A small autoregressive pixel model, trained from scratch.
Model: width 192, layers 6, activation silu.
Rows from block 2, named by matrix and row number. Rows with one number belong to one neuron. Each number is 200 + 30 x the weight over its row's rms, rounded and kept within 0 to 999. All counts start at 0. After the name is the row's rms in percent of the matrix's.
# fc1: MLP up (model.blocks.2.mlp.fc1.weight, 576x192), inputs 48-95
# fc2: MLP down (model.blocks.2.mlp.fc2.weight, 192x576, transposed), outputs 48-95
fc1.16,093,253,155,202,179,196,192,178,253,220,221,228,195,180,209,211,162,231,196,174,138,239,201,216,157,164,229,260,155,204,190,211,181,140,264,210,173,220,205,173,215,215,182,206,170,175,214,146,219
fc1.17,135,205,170,206,233,194,182,167,249,219,193,247,208,253,212,187,255,202,210,147,165,206,204,148,211,215,205,160,197,224,207,233,213,209,215,271,211,199,200,229,234,206,231,163,217,187,147,208,225
fc1.18,079,198,200,247,168,165,198,203,163,200,185,170,206,245,238,173,211,245,197,204,184,169,227,201,253,211,210,177,206,184,177,204,190,168,133,223,212,195,219,198,162,115,194,193,236,181,195,206,215
fc1.19,099,192,181,239,256,208,223,221,201,162,194,205,189,163,183,190,217,180,257,192,232,195,165,135,217,210,173,253,201,193,272,180,240,194,182,198,189,204,149,179,198,179,248,171,278,199,183,188,186
fc1.20,080,189,221,225,218,226,178,174,229,198,224,206,195,183,225,183,238,194,239,208,183,172,221,209,147,164,213,192,156,220,207,213,173,199,154,236,159,203,223,199,162,156,208,166,179,169,182,198,152
fc1.21,093,184,178,240,224,228,197,154,164,169,212,276,196,219,222,150,209,189,227,173,163,187,165,182,203,229,200,201,166,215,214,184,257,158,253,223,207,217,204,171,235,173,199,174,223,178,139,196,197
fc1.22,118,164,181,143,217,159,128,178,177,168,192,182,192,250,209,154,252,202,179,153,170,176,211,185,184,199,138,123,189,193,249,188,187,154,186,181,226,160,141,212,197,182,199,189,312,170,261,174,206
fc1.23,124,191,164,177,228,228,221,201,227,147,152,194,193,207,224,168,262,193,248,172,227,166,185,188,217,225,167,186,169,211,155,255,144,218,202,216,203,178,191,212,208,159,145,165,222,196,150,184,204
fc1.24,101,191,223,216,226,146,252,227,185,161,224,192,258,157,249,182,171,182,206,203,221,200,199,184,182,280,193,262,186,245,209,179,225,181,211,143,198,219,176,192,212,227,212,191,195,249,230,172,233
fc1.25,096,176,182,174,178,187,199,125,205,182,189,228,187,204,213,217,223,150,193,188,135,207,182,230,231,204,208,175,168,188,184,253,174,166,211,171,214,206,165,229,187,208,199,190,237,195,188,192,199
fc1.26,110,266,198,198,158,189,185,145,201,149,187,177,193,148,255,196,238,199,242,213,181,239,191,248,217,198,258,209,195,268,216,225,188,214,192,272,208,217,215,170,171,235,228,182,167,153,157,208,217
fc1.27,098,244,149,212,206,168,228,276,157,220,119,178,209,231,224,214,211,187,220,220,240,197,184,256,234,225,200,251,161,140,190,163,196,130,220,205,225,206,215,192,213,230,199,217,249,215,206,218,228
fc1.28,097,248,175,201,179,219,261,217,245,197,162,230,209,201,196,184,215,193,133,200,216,233,210,231,209,197,177,188,143,127,212,193,170,181,244,187,195,174,208,224,200,212,184,200,241,187,176,196,263
fc1.29,097,229,188,196,238,210,268,214,140,197,204,226,180,222,180,215,221,225,193,201,224,179,198,216,152,226,210,123,199,242,223,214,251,252,211,212,243,235,201,130,272,218,161,210,171,239,177,204,176
fc1.30,133,191,149,169,205,137,208,157,244,157,189,141,231,195,192,163,184,165,198,179,196,187,193,191,195,220,203,234,158,186,225,179,158,210,199,183,215,261,149,240,196,209,256,127,236,214,210,236,208
fc1.31,092,230,218,204,172,195,199,151,209,231,162,201,205,213,190,190,259,214,213,203,168,207,222,171,213,240,179,201,168,158,190,239,230,157,208,209,222,173,184,205,188,165,173,176,228,214,246,211,236
fc1.32,100,197,188,166,181,182,163,214,174,195,147,175,203,217,219,208,227,216,181,266,223,185,193,212,239,184,189,209,214,149,206,231,208,178,154,268,233,168,192,166,238,153,218,224,197,220,257,167,218
fc1.33,093,184,208,180,194,251,183,245,229,192,161,187,204,218,198,114,236,190,192,245,223,173,230,206,200,232,178,155,182,167,240,249,216,236,225,202,241,194,216,209,227,118,213,162,241,141,260,174,193
fc1.34,100,233,206,178,176,165,177,196,191,186,198,168,179,200,202,190,246,242,255,191,143,168,209,239,230,158,177,228,201,170,223,213,206,181,157,141,215,201,206,147,187,160,222,202,197,249,180,169,212
fc1.35,092,222,170,209,197,211,177,200,224,238,182,214,164,206,228,188,197,197,187,249,186,227,204,217,241,215,195,191,193,189,219,198,194,199,170,271,242,226,194,173,208,225,197,190,236,199,244,185,178
fc1.36,100,164,215,160,231,145,178,181,246,202,223,185,205,186,188,152,199,176,228,252,189,184,194,276,181,207,182,181,216,187,219,179,206,202,234,230,232,206,191,177,213,239,294,185,201,215,219,211,211
fc1.37,092,221,216,213,253,226,179,164,200,198,200,169,232,205,159,195,221,219,187,201,196,208,185,233,176,161,178,191,160,227,255,163,237,170,252,180,177,186,203,133,216,214,229,206,171,154,199,170,209
fc1.38,103,250,207,146,229,181,195,220,177,236,197,199,224,187,268,163,209,197,195,210,177,228,216,190,214,148,197,248,147,229,208,170,232,210,178,164,191,221,202,169,233,208,211,194,208,204,211,220,210
fc1.39,113,262,165,200,197,186,225,239,193,178,218,194,274,206,274,154,208,177,214,184,116,150,237,242,193,209,194,199,189,196,196,230,210,191,186,243,225,230,180,223,196,201,286,187,187,156,234,235,168
fc1.40,110,221,203,208,260,237,168,165,232,242,181,191,204,208,241,191,183,243,192,161,185,183,262,232,221,194,205,173,218,214,224,185,231,196,193,263,219,236,183,196,191,241,199,161,204,204,171,242,202
fc1.41,104,140,178,165,252,168,180,233,198,205,230,191,191,249,189,171,138,161,186,216,238,183,205,147,193,274,183,211,147,151,188,224,189,258,183,214,217,190,185,148,225,180,233,187,283,235,230,174,198
fc1.42,088,195,196,210,216,233,111,202,177,223,148,202,202,192,166,173,211,172,157,124,157,180,205,217,220,207,224,189,261,162,203,146,158,153,220,184,179,224,155,172,209,181,153,169,232,232,239,241,192
fc1.43,096,202,177,181,193,172,224,211,163,205,210,190,168,192,176,163,244,219,202,172,173,182,199,152,203,252,222,228,184,199,205,223,184,211,189,184,197,230,147,213,200,233,158,176,231,298,241,220,169
fc1.44,130,222,198,211,223,172,151,260,184,199,205,208,217,229,231,152,168,187,199,139,167,161,221,175,195,206,195,180,200,192,234,222,222,216,227,252,224,236,198,193,224,255,209,178,255,191,189,199,212
fc1.45,093,179,196,195,238,165,154,200,194,208,167,199,190,245,131,186,200,181,232,183,184,170,173,155,209,247,210,204,205,193,263,194,218,216,196,233,208,220,178,226,161,206,189,164,182,249,191,209,181
fc1.46,095,223,198,194,215,170,161,154,258,211,152,203,216,195,189,192,223,247,169,192,182,199,192,174,183,210,207,208,211,150,206,198,176,159,219,190,167,189,197,223,202,213,188,181,218,170,183,241,178
fc1.47,086,237,205,231,209,188,187,223,197,187,162,195,201,212,197,195,214,232,220,219,236,191,191,170,218,205,213,169,164,253,194,171,147,200,226,177,172,203,149,189,182,217,196,178,204,250,188,201,225
fc1.48,133,195,151,144,184,158,209,172,192,129,191,149,238,159,199,163,238,192,194,198,218,183,225,220,223,241,235,211,194,227,203,221,194,180,198,224,197,198,139,222,173,195,226,189,236,190,183,205,211
fc1.49,111,200,181,203,232,212,198,187,233,202,189,245,206,231,174,207,156,126,212,142,145,176,228,185,209,195,182,242,167,241,179,199,176,163,188,200,205,219,184,248,183,194,214,165,237,160,174,222,180
fc1.50,095,224,211,207,252,201,211,149,191,191,222,169,220,177,195,181,186,127,252,199,168,193,189,219,251,220,243,237,191,206,190,223,178,236,226,158,204,193,203,166,173,208,288,195,237,235,216,224,188
fc1.51,097,221,192,158,185,227,192,206,196,181,235,248,219,215,218,224,192,186,168,209,137,218,219,211,182,198,212,245,179,138,241,216,189,179,194,206,213,176,217,199,205,183,160,167,215,138,198,222,187
fc1.52,083,232,227,202,168,168,198,214,229,208,225,213,230,210,241,161,189,188,208,184,114,147,249,173,242,174,219,231,166,176,212,182,157,166,146,148,202,218,216,232,249,173,255,213,238,229,195,219,192
fc1.53,110,169,201,240,221,200,209,188,159,143,169,152,253,209,234,136,204,171,189,178,236,223,221,187,179,227,166,212,183,250,237,228,194,220,179,171,170,195,155,226,213,183,193,217,195,231,165,134,241
fc1.54,098,192,186,219,218,214,225,176,199,143,141,206,196,216,167,190,193,216,192,147,173,230,182,201,187,177,217,167,167,212,174,204,155,163,194,238,153,203,196,199,191,248,180,170,214,165,168,196,228
fc1.55,103,184,201,182,211,199,208,195,242,193,185,187,203,186,193,187,230,219,183,241,181,199,254,205,224,178,234,167,170,229,212,271,221,189,190,241,216,275,211,234,209,156,210,200,169,125,200,165,179
fc1.56,087,176,196,217,176,167,173,194,188,215,218,142,209,246,158,170,199,152,209,121,194,222,227,237,187,216,225,165,177,202,171,191,133,221,176,205,159,198,173,168,199,237,228,183,204,210,205,203,204
fc1.57,092,205,222,227,249,195,191,208,248,215,214,181,180,206,218,162,222,118,243,240,234,197,226,180,234,237,167,189,206,196,204,217,232,239,204,213,174,208,203,224,173,246,225,202,178,161,182,210,223
fc1.186,104,231,209,197,232,162,187,216,194,201,230,169,202,211,240,198,137,220,168,217,233,202,253,183,165,182,252,206,215,215,204,249,205,98,195,217,193,204,225,130,226,187,226,200,200,176,270,161,204
fc1.187,100,147,183,183,206,169,234,210,225,198,198,140,219,191,209,192,220,191,229,224,240,150,170,279,203,254,199,256,147,223,224,217,217,195,201,228,236,204,203,210,214,225,241,198,247,242,184,208,194
fc1.188,094,221,216,190,190,224,141,231,193,134,222,159,197,246,176,197,217,230,174,151,161,178,240,194,192,197,178,167,202,167,199,265,167,202,228,177,231,173,204,219,206,167,198,200,227,209,229,185,189
fc1.189,076,177,220,205,242,181,205,145,169,180,192,178,232,175,210,210,180,171,196,190,179,179,235,221,220,200,197,213,203,194,197,197,186,236,204,200,188,209,234,202,194,233,197,236,215,223,241,206,187
fc1.190,085,184,202,211,181,215,252,238,169,194,232,228,176,230,243,150,184,112,262,213,180,178,230,162,189,173,177,176,182,238,214,209,201,232,200,227,250,230,177,183,180,220,241,188,199,215,235,218,199
fc1.191,103,186,192,144,194,171,204,190,222,181,194,220,229,214,208,184,224,191,217,186,135,153,208,231,205,168,223,198,170,170,227,236,221,191,228,226,206,213,160,188,178,157,228,192,220,197,247,179,204
fc1.193,080,198,211,175,211,208,200,239,177,222,192,231,176,207,230,211,190,187,240,202,273,214,215,185,223,210,223,205,218,174,203,170,230,232,204,234,175,220,202,236,228,205,218,157,201,174,203,174,203
fc1.194,093,210,227,227,179,200,161,165,206,170,193,179,182,269,211,242,222,208,224,173,161,208,204,203,256,183,213,213,194,217,154,183,171,208,216,219,199,195,231,139,191,162,237,167,172,197,209,170,246
fc1.195,126,183,196,192,209,186,151,199,171,160,143,166,229,179,221,140,187,236,179,182,226,145,191,157,191,193,193,166,183,159,266,247,215,158,225,213,224,222,148,199,223,180,180,186,226,181,195,217,189
fc1.196,106,204,175,205,196,210,135,187,181,174,176,155,174,171,252,206,229,228,253,225,159,212,210,169,252,158,196,180,214,205,226,156,176,187,161,136,233,198,161,167,209,179,238,192,200,228,163,206,174
fc1.197,066,157,240,177,201,195,175,148,197,213,147,169,194,164,141,177,206,155,192,214,180,218,258,221,227,190,245,172,215,210,182,231,186,209,199,258,211,244,199,156,213,202,207,216,178,260,228,152,217
fc1.198,107,174,202,191,215,243,224,189,239,181,226,218,208,187,195,214,180,189,164,155,224,223,169,225,175,174,191,270,149,186,203,178,181,179,151,237,202,174,213,212,164,238,261,188,234,167,157,223,195
fc1.199,090,162,243,223,204,215,204,233,203,161,196,186,199,193,199,180,179,167,188,149,172,197,190,219,213,184,243,238,173,219,194,184,177,211,187,209,185,222,192,190,157,214,210,220,243,151,208,197,225
fc1.200,086,220,185,192,212,215,270,218,200,208,210,176,184,227,181,198,173,242,181,158,171,179,241,173,207,222,228,194,181,239,222,170,206,180,172,209,185,200,208,195,188,222,170,191,240,214,192,171,213
fc1.201,107,173,207,211,192,229,277,225,220,176,182,199,184,231,201,188,221,196,240,186,225,201,183,202,207,240,210,223,151,230,162,212,219,159,273,304,219,191,217,214,188,229,156,176,198,195,220,229,220
fc1.202,102,197,211,202,220,210,167,219,215,196,160,177,174,223,215,183,219,221,210,259,195,201,194,266,195,220,202,199,214,164,192,195,195,187,203,210,236,247,161,196,233,205,170,169,207,257,163,210,241
fc1.203,099,187,177,243,223,194,158,203,148,206,228,128,208,227,225,233,199,237,216,225,227,235,219,167,223,200,184,236,211,189,214,242,275,145,186,181,213,213,171,169,179,164,208,222,232,193,199,152,226
fc1.204,096,193,209,221,137,166,164,235,200,193,220,184,225,168,172,151,172,182,256,205,177,188,235,227,208,210,183,203,184,196,194,175,196,172,103,129,223,239,194,182,234,191,238,201,230,207,154,146,168
fc1.205,091,192,207,190,218,192,212,183,201,214,183,225,172,193,215,183,244,235,195,182,252,166,201,262,197,170,232,157,172,178,244,174,206,211,238,258,203,219,189,209,234,198,193,153,187,189,191,230,177
fc1.206,093,218,201,200,193,196,216,188,155,186,167,215,205,206,225,177,244,183,273,168,173,171,202,202,154,219,198,206,197,191,192,195,140,266,212,212,229,202,182,127,220,226,207,226,213,199,162,176,231
fc1.207,094,182,200,185,229,235,197,197,143,208,217,205,248,200,237,202,237,261,145,221,217,198,230,149,196,224,182,211,203,179,194,261,227,184,166,186,223,197,214,225,208,133,158,186,193,151,194,220,202
fc1.208,098,242,190,223,201,192,269,149,240,225,175,168,216,215,215,221,207,225,167,233,151,217,214,195,187,186,187,167,166,169,182,221,188,155,202,250,180,207,185,176,211,257,254,235,184,156,231,206,262
fc1.209,111,199,207,154,230,196,229,176,155,143,173,183,222,184,205,201,226,215,144,217,200,177,204,230,228,237,239,169,163,200,192,216,223,172,166,186,216,200,147,200,248,213,172,163,163,269,135,173,205
fc1.210,096,207,228,193,207,174,223,190,156,207,172,74,175,214,221,199,256,211,214,193,179,186,229,250,193,169,179,160,198,136,254,220,238,247,194,270,221,172,187,159,258,169,219,201,179,208,261,160,223
fc1.211,090,204,170,220,214,171,245,172,214,184,166,204,247,165,205,212,164,207,172,146,180,178,244,201,184,174,238,203,218,256,184,211,204,196,173,158,199,199,169,188,252,193,203,180,140,186,162,153,228
fc1.212,092,241,170,233,220,168,186,242,232,183,170,195,192,209,200,178,212,182,212,222,182,202,219,258,210,213,151,244,159,159,173,159,180,205,180,186,220,195,144,224,199,210,180,159,246,131,190,183,200
fc2.16,093,201,216,207,207,200,223,194,203,156,236,168,211,174,195,198,174,199,160,226,210,224,204,182,226,151,180,188,188,187,209,191,179,246,140,216,207,204,175,203,196,214,248,222,164,208,220,207,166
fc2.17,143,256,185,199,189,203,199,219,231,190,184,210,190,225,189,186,162,208,231,246,209,191,203,262,192,188,209,277,159,208,197,168,206,241,203,155,238,200,231,181,228,134,182,252,153,211,207,169,200
fc2.18,071,169,208,233,211,223,255,231,162,160,232,199,183,218,181,205,239,222,230,208,184,184,233,193,182,180,146,180,189,164,211,207,183,168,201,198,269,208,221,178,180,208,188,226,191,213,198,242,178
fc2.19,101,181,214,182,159,189,197,206,142,181,197,241,186,143,153,174,200,248,183,221,223,137,151,285,172,174,244,230,211,176,179,187,253,203,186,257,234,189,166,197,191,196,230,224,107,166,163,171,233
fc2.20,079,206,249,164,211,173,245,203,139,252,236,174,192,156,139,197,166,140,217,226,162,161,249,205,210,210,217,230,214,202,188,184,232,201,224,177,254,195,180,179,203,236,205,213,269,209,162,224,156
fc2.21,087,228,143,188,175,213,160,220,217,183,286,179,222,168,209,208,186,236,181,201,272,223,235,144,205,155,219,207,220,174,216,200,212,168,193,189,177,207,191,238,172,207,196,226,160,217,275,221,165
fc2.22,125,176,201,186,211,202,132,183,189,251,247,197,218,192,177,195,168,263,162,211,228,224,193,212,198,180,212,222,199,249,235,171,176,213,227,187,215,199,219,223,184,219,177,233,192,193,150,187,200
fc2.23,121,204,170,224,172,171,193,178,243,245,190,207,183,210,195,227,251,276,245,205,219,155,168,201,229,216,198,186,134,202,174,232,190,193,214,156,179,177,191,170,184,205,108,188,169,153,170,195,207
fc2.24,091,179,185,177,169,241,143,192,173,226,197,171,194,230,152,192,211,215,175,209,192,144,198,222,260,179,202,169,203,141,173,145,200,209,166,241,240,202,167,216,169,173,250,126,203,189,163,230,202
fc2.25,106,216,259,220,175,163,166,180,188,225,152,150,191,133,175,203,160,218,148,186,189,166,200,244,199,167,222,207,173,167,216,247,216,206,165,216,238,201,248,193,171,194,240,200,189,216,167,193,205
fc2.26,109,250,180,164,180,238,211,230,218,276,214,219,231,188,208,152,191,222,167,226,221,182,220,204,209,135,207,221,205,200,196,111,240,200,207,243,170,256,192,211,205,171,185,211,232,224,151,181,165
fc2.27,095,182,204,175,203,176,224,192,196,209,268,221,204,235,117,221,172,209,204,156,187,175,201,187,194,218,208,157,210,194,185,192,146,172,214,200,179,210,222,171,205,251,163,179,163,179,213,185,206
fc2.28,085,171,145,228,221,171,191,138,189,184,220,203,226,234,182,215,191,162,194,200,238,240,174,189,204,212,161,211,212,268,199,226,165,186,238,232,215,218,193,257,195,186,216,235,159,172,233,221,234
fc2.29,089,215,243,205,231,167,153,249,196,208,205,167,165,158,208,212,197,130,172,255,157,200,222,140,168,179,223,202,209,205,203,194,223,221,240,179,227,229,239,178,196,215,181,198,214,195,212,245,232
fc2.30,127,239,215,199,221,217,182,198,219,186,167,177,184,170,224,187,193,171,212,126,191,202,184,211,222,224,231,183,139,255,219,214,128,216,211,256,240,177,224,240,176,214,248,184,144,229,184,192,236
fc2.31,096,160,184,208,230,168,215,192,196,165,258,199,208,246,181,202,197,185,170,217,216,230,194,180,193,179,192,160,225,192,160,216,201,226,233,180,251,173,186,177,167,167,267,193,252,223,185,196,174
fc2.32,099,206,262,239,196,192,242,205,225,215,231,202,242,122,207,189,197,198,221,145,263,185,183,251,166,227,216,179,218,204,177,149,221,196,228,173,176,185,164,208,223,187,162,205,165,174,221,200,210
fc2.33,098,217,193,212,164,222,156,202,207,165,195,203,181,212,168,198,192,225,165,189,190,200,182,196,246,245,191,187,202,200,249,183,209,189,172,245,238,174,193,198,168,241,130,223,183,203,155,209,169
fc2.34,109,169,140,199,242,223,259,218,200,192,231,211,199,210,222,193,174,158,199,130,230,230,196,197,194,245,227,201,183,193,186,218,218,222,230,244,146,219,208,207,225,240,196,264,193,196,217,198,169
fc2.35,097,199,236,194,230,182,159,189,206,211,225,173,179,204,215,222,230,155,200,241,217,179,250,181,207,266,153,143,181,203,203,171,238,233,179,212,252,214,209,171,184,208,195,198,208,215,209,264,215
fc2.36,105,166,151,289,230,152,178,191,189,170,166,203,203,226,206,145,161,101,170,154,213,206,210,242,187,247,206,217,184,253,213,227,224,167,191,188,271,198,193,216,197,206,248,189,179,240,230,225,217
fc2.37,098,208,180,172,208,184,247,252,216,189,193,159,225,140,208,212,195,173,195,249,186,174,222,159,226,193,175,186,189,145,181,177,192,142,223,206,238,209,237,209,173,173,170,182,220,211,242,229,202
fc2.38,093,247,155,182,183,140,172,175,205,205,204,212,236,190,117,191,125,226,199,249,166,168,210,222,247,172,220,203,214,218,208,220,214,175,247,185,223,214,219,237,184,196,208,230,211,229,149,200,169
fc2.39,101,173,256,211,267,194,182,223,203,235,206,218,190,188,199,196,183,234,202,224,188,214,188,221,225,207,238,193,233,262,198,181,203,176,237,175,220,203,210,229,179,181,250,208,239,181,219,259,222
fc2.40,099,220,183,181,158,180,190,249,183,178,253,248,208,196,129,181,150,165,233,212,172,211,206,202,214,175,219,253,131,194,199,252,213,210,240,198,205,235,223,203,206,221,156,265,161,198,179,211,211
fc2.41,103,273,225,235,203,217,207,215,176,144,204,235,213,174,229,189,244,148,182,166,198,161,223,207,250,188,232,223,226,231,209,150,164,153,193,222,208,213,200,223,170,207,234,217,160,172,151,197,202
fc2.42,090,166,194,172,197,173,166,132,226,202,198,211,157,231,231,230,243,174,184,276,168,199,175,167,199,206,168,197,195,152,172,230,193,181,215,163,184,206,233,194,222,167,188,192,144,209,258,197,214
fc2.43,089,193,200,216,222,181,185,253,180,179,247,278,196,179,210,179,173,180,263,195,190,209,211,163,228,174,167,249,189,210,204,186,197,150,151,130,229,197,174,169,209,195,284,194,175,198,215,246,174
fc2.44,137,231,181,184,234,196,216,212,217,181,236,191,202,143,219,177,205,209,240,222,179,202,200,220,228,184,258,222,199,264,180,202,213,219,166,154,195,208,219,218,181,165,174,213,161,229,175,209,181
fc2.45,082,223,188,211,172,170,229,213,259,224,169,242,185,192,218,236,219,217,135,192,218,172,148,160,218,156,210,179,216,204,142,189,181,239,143,223,177,202,194,176,188,162,160,169,194,209,172,176,175
fc2.46,095,240,217,186,233,260,217,190,192,206,217,197,197,188,191,174,222,175,180,266,145,243,177,226,230,178,215,184,205,179,173,212,202,239,193,262,185,190,168,146,218,224,186,185,151,189,172,203,194
fc2.47,077,192,232,188,164,225,205,211,280,199,192,173,207,189,243,158,313,171,202,234,145,239,187,242,165,228,249,170,235,194,191,196,199,213,188,206,172,184,230,204,246,182,246,149,205,157,231,220,184
fc2.48,131,209,183,223,250,246,202,174,248,206,166,162,184,204,167,216,206,193,245,208,173,168,203,230,185,173,229,169,180,234,174,191,163,213,216,217,220,205,235,210,194,234,192,133,157,193,160,223,252
fc2.49,108,157,131,202,199,238,197,229,221,210,230,229,214,217,170,180,228,239,190,194,222,162,172,198,205,172,203,202,241,199,170,174,201,144,244,189,197,178,171,216,214,204,209,242,186,236,149,191,228
fc2.50,104,202,163,159,177,247,161,208,227,217,171,274,214,210,227,183,241,240,200,183,224,183,177,247,183,169,179,208,201,221,207,138,211,166,237,147,231,192,197,198,188,170,230,147,205,226,138,209,215
fc2.51,101,232,222,246,197,215,235,197,187,177,161,193,225,188,197,200,180,241,224,257,212,225,181,173,211,192,199,184,241,220,202,133,188,194,170,217,213,187,217,171,216,229,265,210,163,192,240,214,218
fc2.52,082,245,165,159,207,207,222,233,210,156,203,155,190,182,155,192,251,228,185,236,225,255,213,206,230,189,252,169,195,211,245,209,201,192,177,231,169,218,189,241,194,195,215,153,198,208,182,194,193
fc2.53,113,163,253,199,191,223,208,230,212,174,251,202,177,218,162,224,244,169,256,190,191,184,173,147,203,221,159,205,212,205,213,137,199,221,228,185,227,175,202,225,186,199,173,205,257,158,146,215,215
fc2.54,109,224,184,168,188,188,188,237,260,179,249,207,202,182,187,217,186,225,196,226,187,175,201,190,188,170,177,201,205,141,193,218,194,171,294,226,204,184,207,241,224,199,164,192,138,217,210,189,221
fc2.55,091,208,172,216,185,194,224,205,200,170,187,209,183,206,203,182,205,167,265,174,185,243,225,202,208,188,202,220,231,228,205,180,218,147,178,224,176,215,137,186,202,211,256,278,145,222,155,188,231
fc2.56,093,226,132,203,224,258,197,191,196,206,211,213,192,231,230,199,164,246,188,322,192,205,191,176,204,173,226,231,239,204,202,189,233,234,178,139,221,178,199,179,167,223,199,214,190,198,214,189,178
fc2.57,083,177,202,143,196,192,175,191,146,216,232,191,185,196,209,220,195,219,212,190,190,196,165,236,226,198,221,173,206,202,216,288,139,176,230,172,186,188,196,194,219,189,206,216,206,176,274,175,202
fc2.186,106,138,151,187,188,193,196,170,177,175,167,219,184,228,230,211,184,201,162,248,126,207,231,163,222,195,204,241,207,195,199,147,217,224,180,165,158,202,175,152,196,178,206,189,180,174,185,195,242
fc2.187,093,169,147,231,212,161,191,196,210,163,175,180,195,186,203,173,162,200,160,199,168,195,210,219,171,206,132,185,192,215,240,212,203,192,245,163,236,162,256,189,164,240,169,179,140,249,233,205,163
fc2.188,090,219,212,206,189,133,176,217,195,240,214,176,228,172,174,201,154,202,213,168,202,198,193,183,185,194,201,203,199,257,180,204,191,223,197,201,161,194,224,132,244,204,173,212,156,239,180,212,213
fc2.189,073,212,173,219,222,197,243,188,258,214,185,169,163,164,220,227,191,160,150,224,223,231,168,189,147,228,215,230,224,202,215,222,207,184,253,176,197,215,196,194,130,187,235,204,252,202,155,205,199
fc2.190,100,185,146,222,157,237,145,79,173,170,211,199,196,207,208,252,219,210,178,247,176,208,180,173,198,209,189,177,190,220,202,252,196,170,220,181,209,175,193,219,198,152,147,187,205,197,222,184,186
fc2.191,092,203,169,199,213,180,163,172,183,179,174,176,176,227,170,176,160,162,204,130,206,142,237,205,207,200,197,230,161,214,222,183,157,181,160,210,228,220,188,181,192,203,229,232,208,185,251,203,203
fc2.193,084,170,178,184,180,210,211,149,248,209,214,207,183,129,171,240,172,225,173,250,175,176,160,168,219,268,245,152,231,227,197,165,182,211,178,184,208,186,219,220,239,170,170,172,216,183,182,197,207
fc2.194,090,197,208,218,187,207,239,197,202,189,221,171,222,130,202,214,159,224,208,200,248,216,188,207,183,204,267,164,167,189,206,167,213,226,200,211,185,193,230,175,220,174,150,210,195,164,204,196,222
fc2.195,115,181,178,190,199,212,226,205,221,151,242,227,206,213,179,197,245,168,201,162,185,190,174,178,243,165,187,195,168,192,173,160,130,160,165,260,188,202,207,241,187,192,163,186,215,199,247,209,218
fc2.196,132,204,188,193,251,186,256,269,192,222,187,182,212,229,226,183,219,213,148,231,206,204,194,182,217,228,218,167,226,195,182,215,195,207,227,283,230,196,175,235,211,229,172,191,180,172,170,192,203
fc2.197,068,216,184,174,247,225,222,245,252,290,199,201,177,204,242,186,152,219,176,193,197,171,167,243,183,210,165,214,211,203,219,212,263,223,200,198,114,168,240,223,185,165,229,179,247,127,241,142,183
fc2.198,116,169,186,214,219,177,190,175,149,142,252,154,190,247,254,182,162,196,175,209,196,236,161,228,213,171,189,220,204,212,237,196,218,193,178,158,197,207,190,168,198,223,237,179,214,199,223,230,171
fc2.199,098,229,151,214,169,247,146,181,158,168,186,207,184,209,192,229,252,188,225,228,210,159,172,200,199,223,196,180,219,195,183,207,197,157,235,178,255,165,213,209,199,221,126,204,185,208,163,213,182
fc2.200,076,184,214,217,247,204,147,193,207,192,271,217,212,202,193,201,220,212,234,237,232,231,236,211,179,213,150,164,187,151,162,178,219,220,173,207,167,203,190,154,188,185,185,230,207,201,183,179,177
fc2.201,102,184,198,208,188,230,203,206,184,198,197,216,255,213,228,187,231,191,244,205,202,199,201,175,195,184,212,197,199,185,195,248,184,198,148,193,194,241,206,197,219,214,222,172,215,178,155,221,150
fc2.202,096,169,213,190,200,201,200,254,210,184,229,195,201,219,169,188,221,222,198,200,171,173,209,191,231,211,168,200,136,207,210,223,215,169,173,215,208,227,152,210,155,163,157,177,201,191,184,220,207
fc2.203,102,164,166,212,210,192,175,214,250,178,162,234,212,201,189,212,176,179,169,225,216,176,189,210,228,208,172,190,221,223,223,216,187,204,180,223,208,202,198,217,163,180,198,172,239,205,226,212,217
fc2.204,097,203,161,224,266,211,258,183,225,216,184,217,199,227,190,219,208,223,180,189,195,146,166,177,189,216,210,198,185,194,193,225,205,224,239,239,221,230,186,219,229,206,220,242,175,193,239,190,192
fc2.205,101,196,194,230,174,218,199,192,150,163,179,135,221,207,172,255,190,158,178,185,172,212,174,147,210,232,169,236,195,215,207,247,219,208,168,192,209,186,163,202,191,178,200,199,199,232,189,251,171
fc2.206,091,244,254,239,189,247,249,203,231,198,205,195,205,198,203,244,174,165,233,241,193,223,184,176,188,155,147,198,194,191,253,172,254,216,190,144,193,207,221,237,186,162,225,182,235,143,246,215,222
fc2.207,088,274,190,215,185,196,181,193,177,181,165,183,240,225,177,199,174,193,192,148,194,220,181,204,191,182,224,168,202,212,179,191,224,188,210,237,236,182,192,221,197,269,171,216,227,189,196,193,177
fc2.208,103,173,169,233,202,200,159,178,212,166,235,228,177,194,208,212,203,217,213,192,202,158,212,157,193,199,157,267,142,189,197,240,197,222,200,167,202,197,186,181,174,175,165,117,201,181,239,192,202
fc2.209,128,181,163,214,181,191,196,221,234,153,147,185,194,207,258,177,243,215,166,197,158,193,162,191,196,195,175,206,223,247,283,184,143,179,223,198,184,215,204,198,214,186,179,170,170,220,214,204,215
fc2.210,089,211,185,191,195,169,155,207,239,251,178,223,188,228,209,169,174,254,200,219,210,209,204,215,196,177,155,201,187,196,163,213,256,202,198,223,198,199,198,187,187,219,150,184,159,234,149,170,201
fc2.211,081,233,198,187,222,173,220,161,167,171,241,201,211,215,236,208,225,168,176,161,135,218,226,161,234,167,220,177,157,200,162,178,147,228,180,222,180,184,200,206,216,205,246,186,226,180,169,208,224
fc2.212,089,174,201,189,175,199,208,228,188,239,224,175,219,233,225,210,179,165,161,202,215,187,220,115,204,149,227,202,193,171,197,255,183,220,123,226,254,192,199,188,189,228,179,231,206,176,209,175,192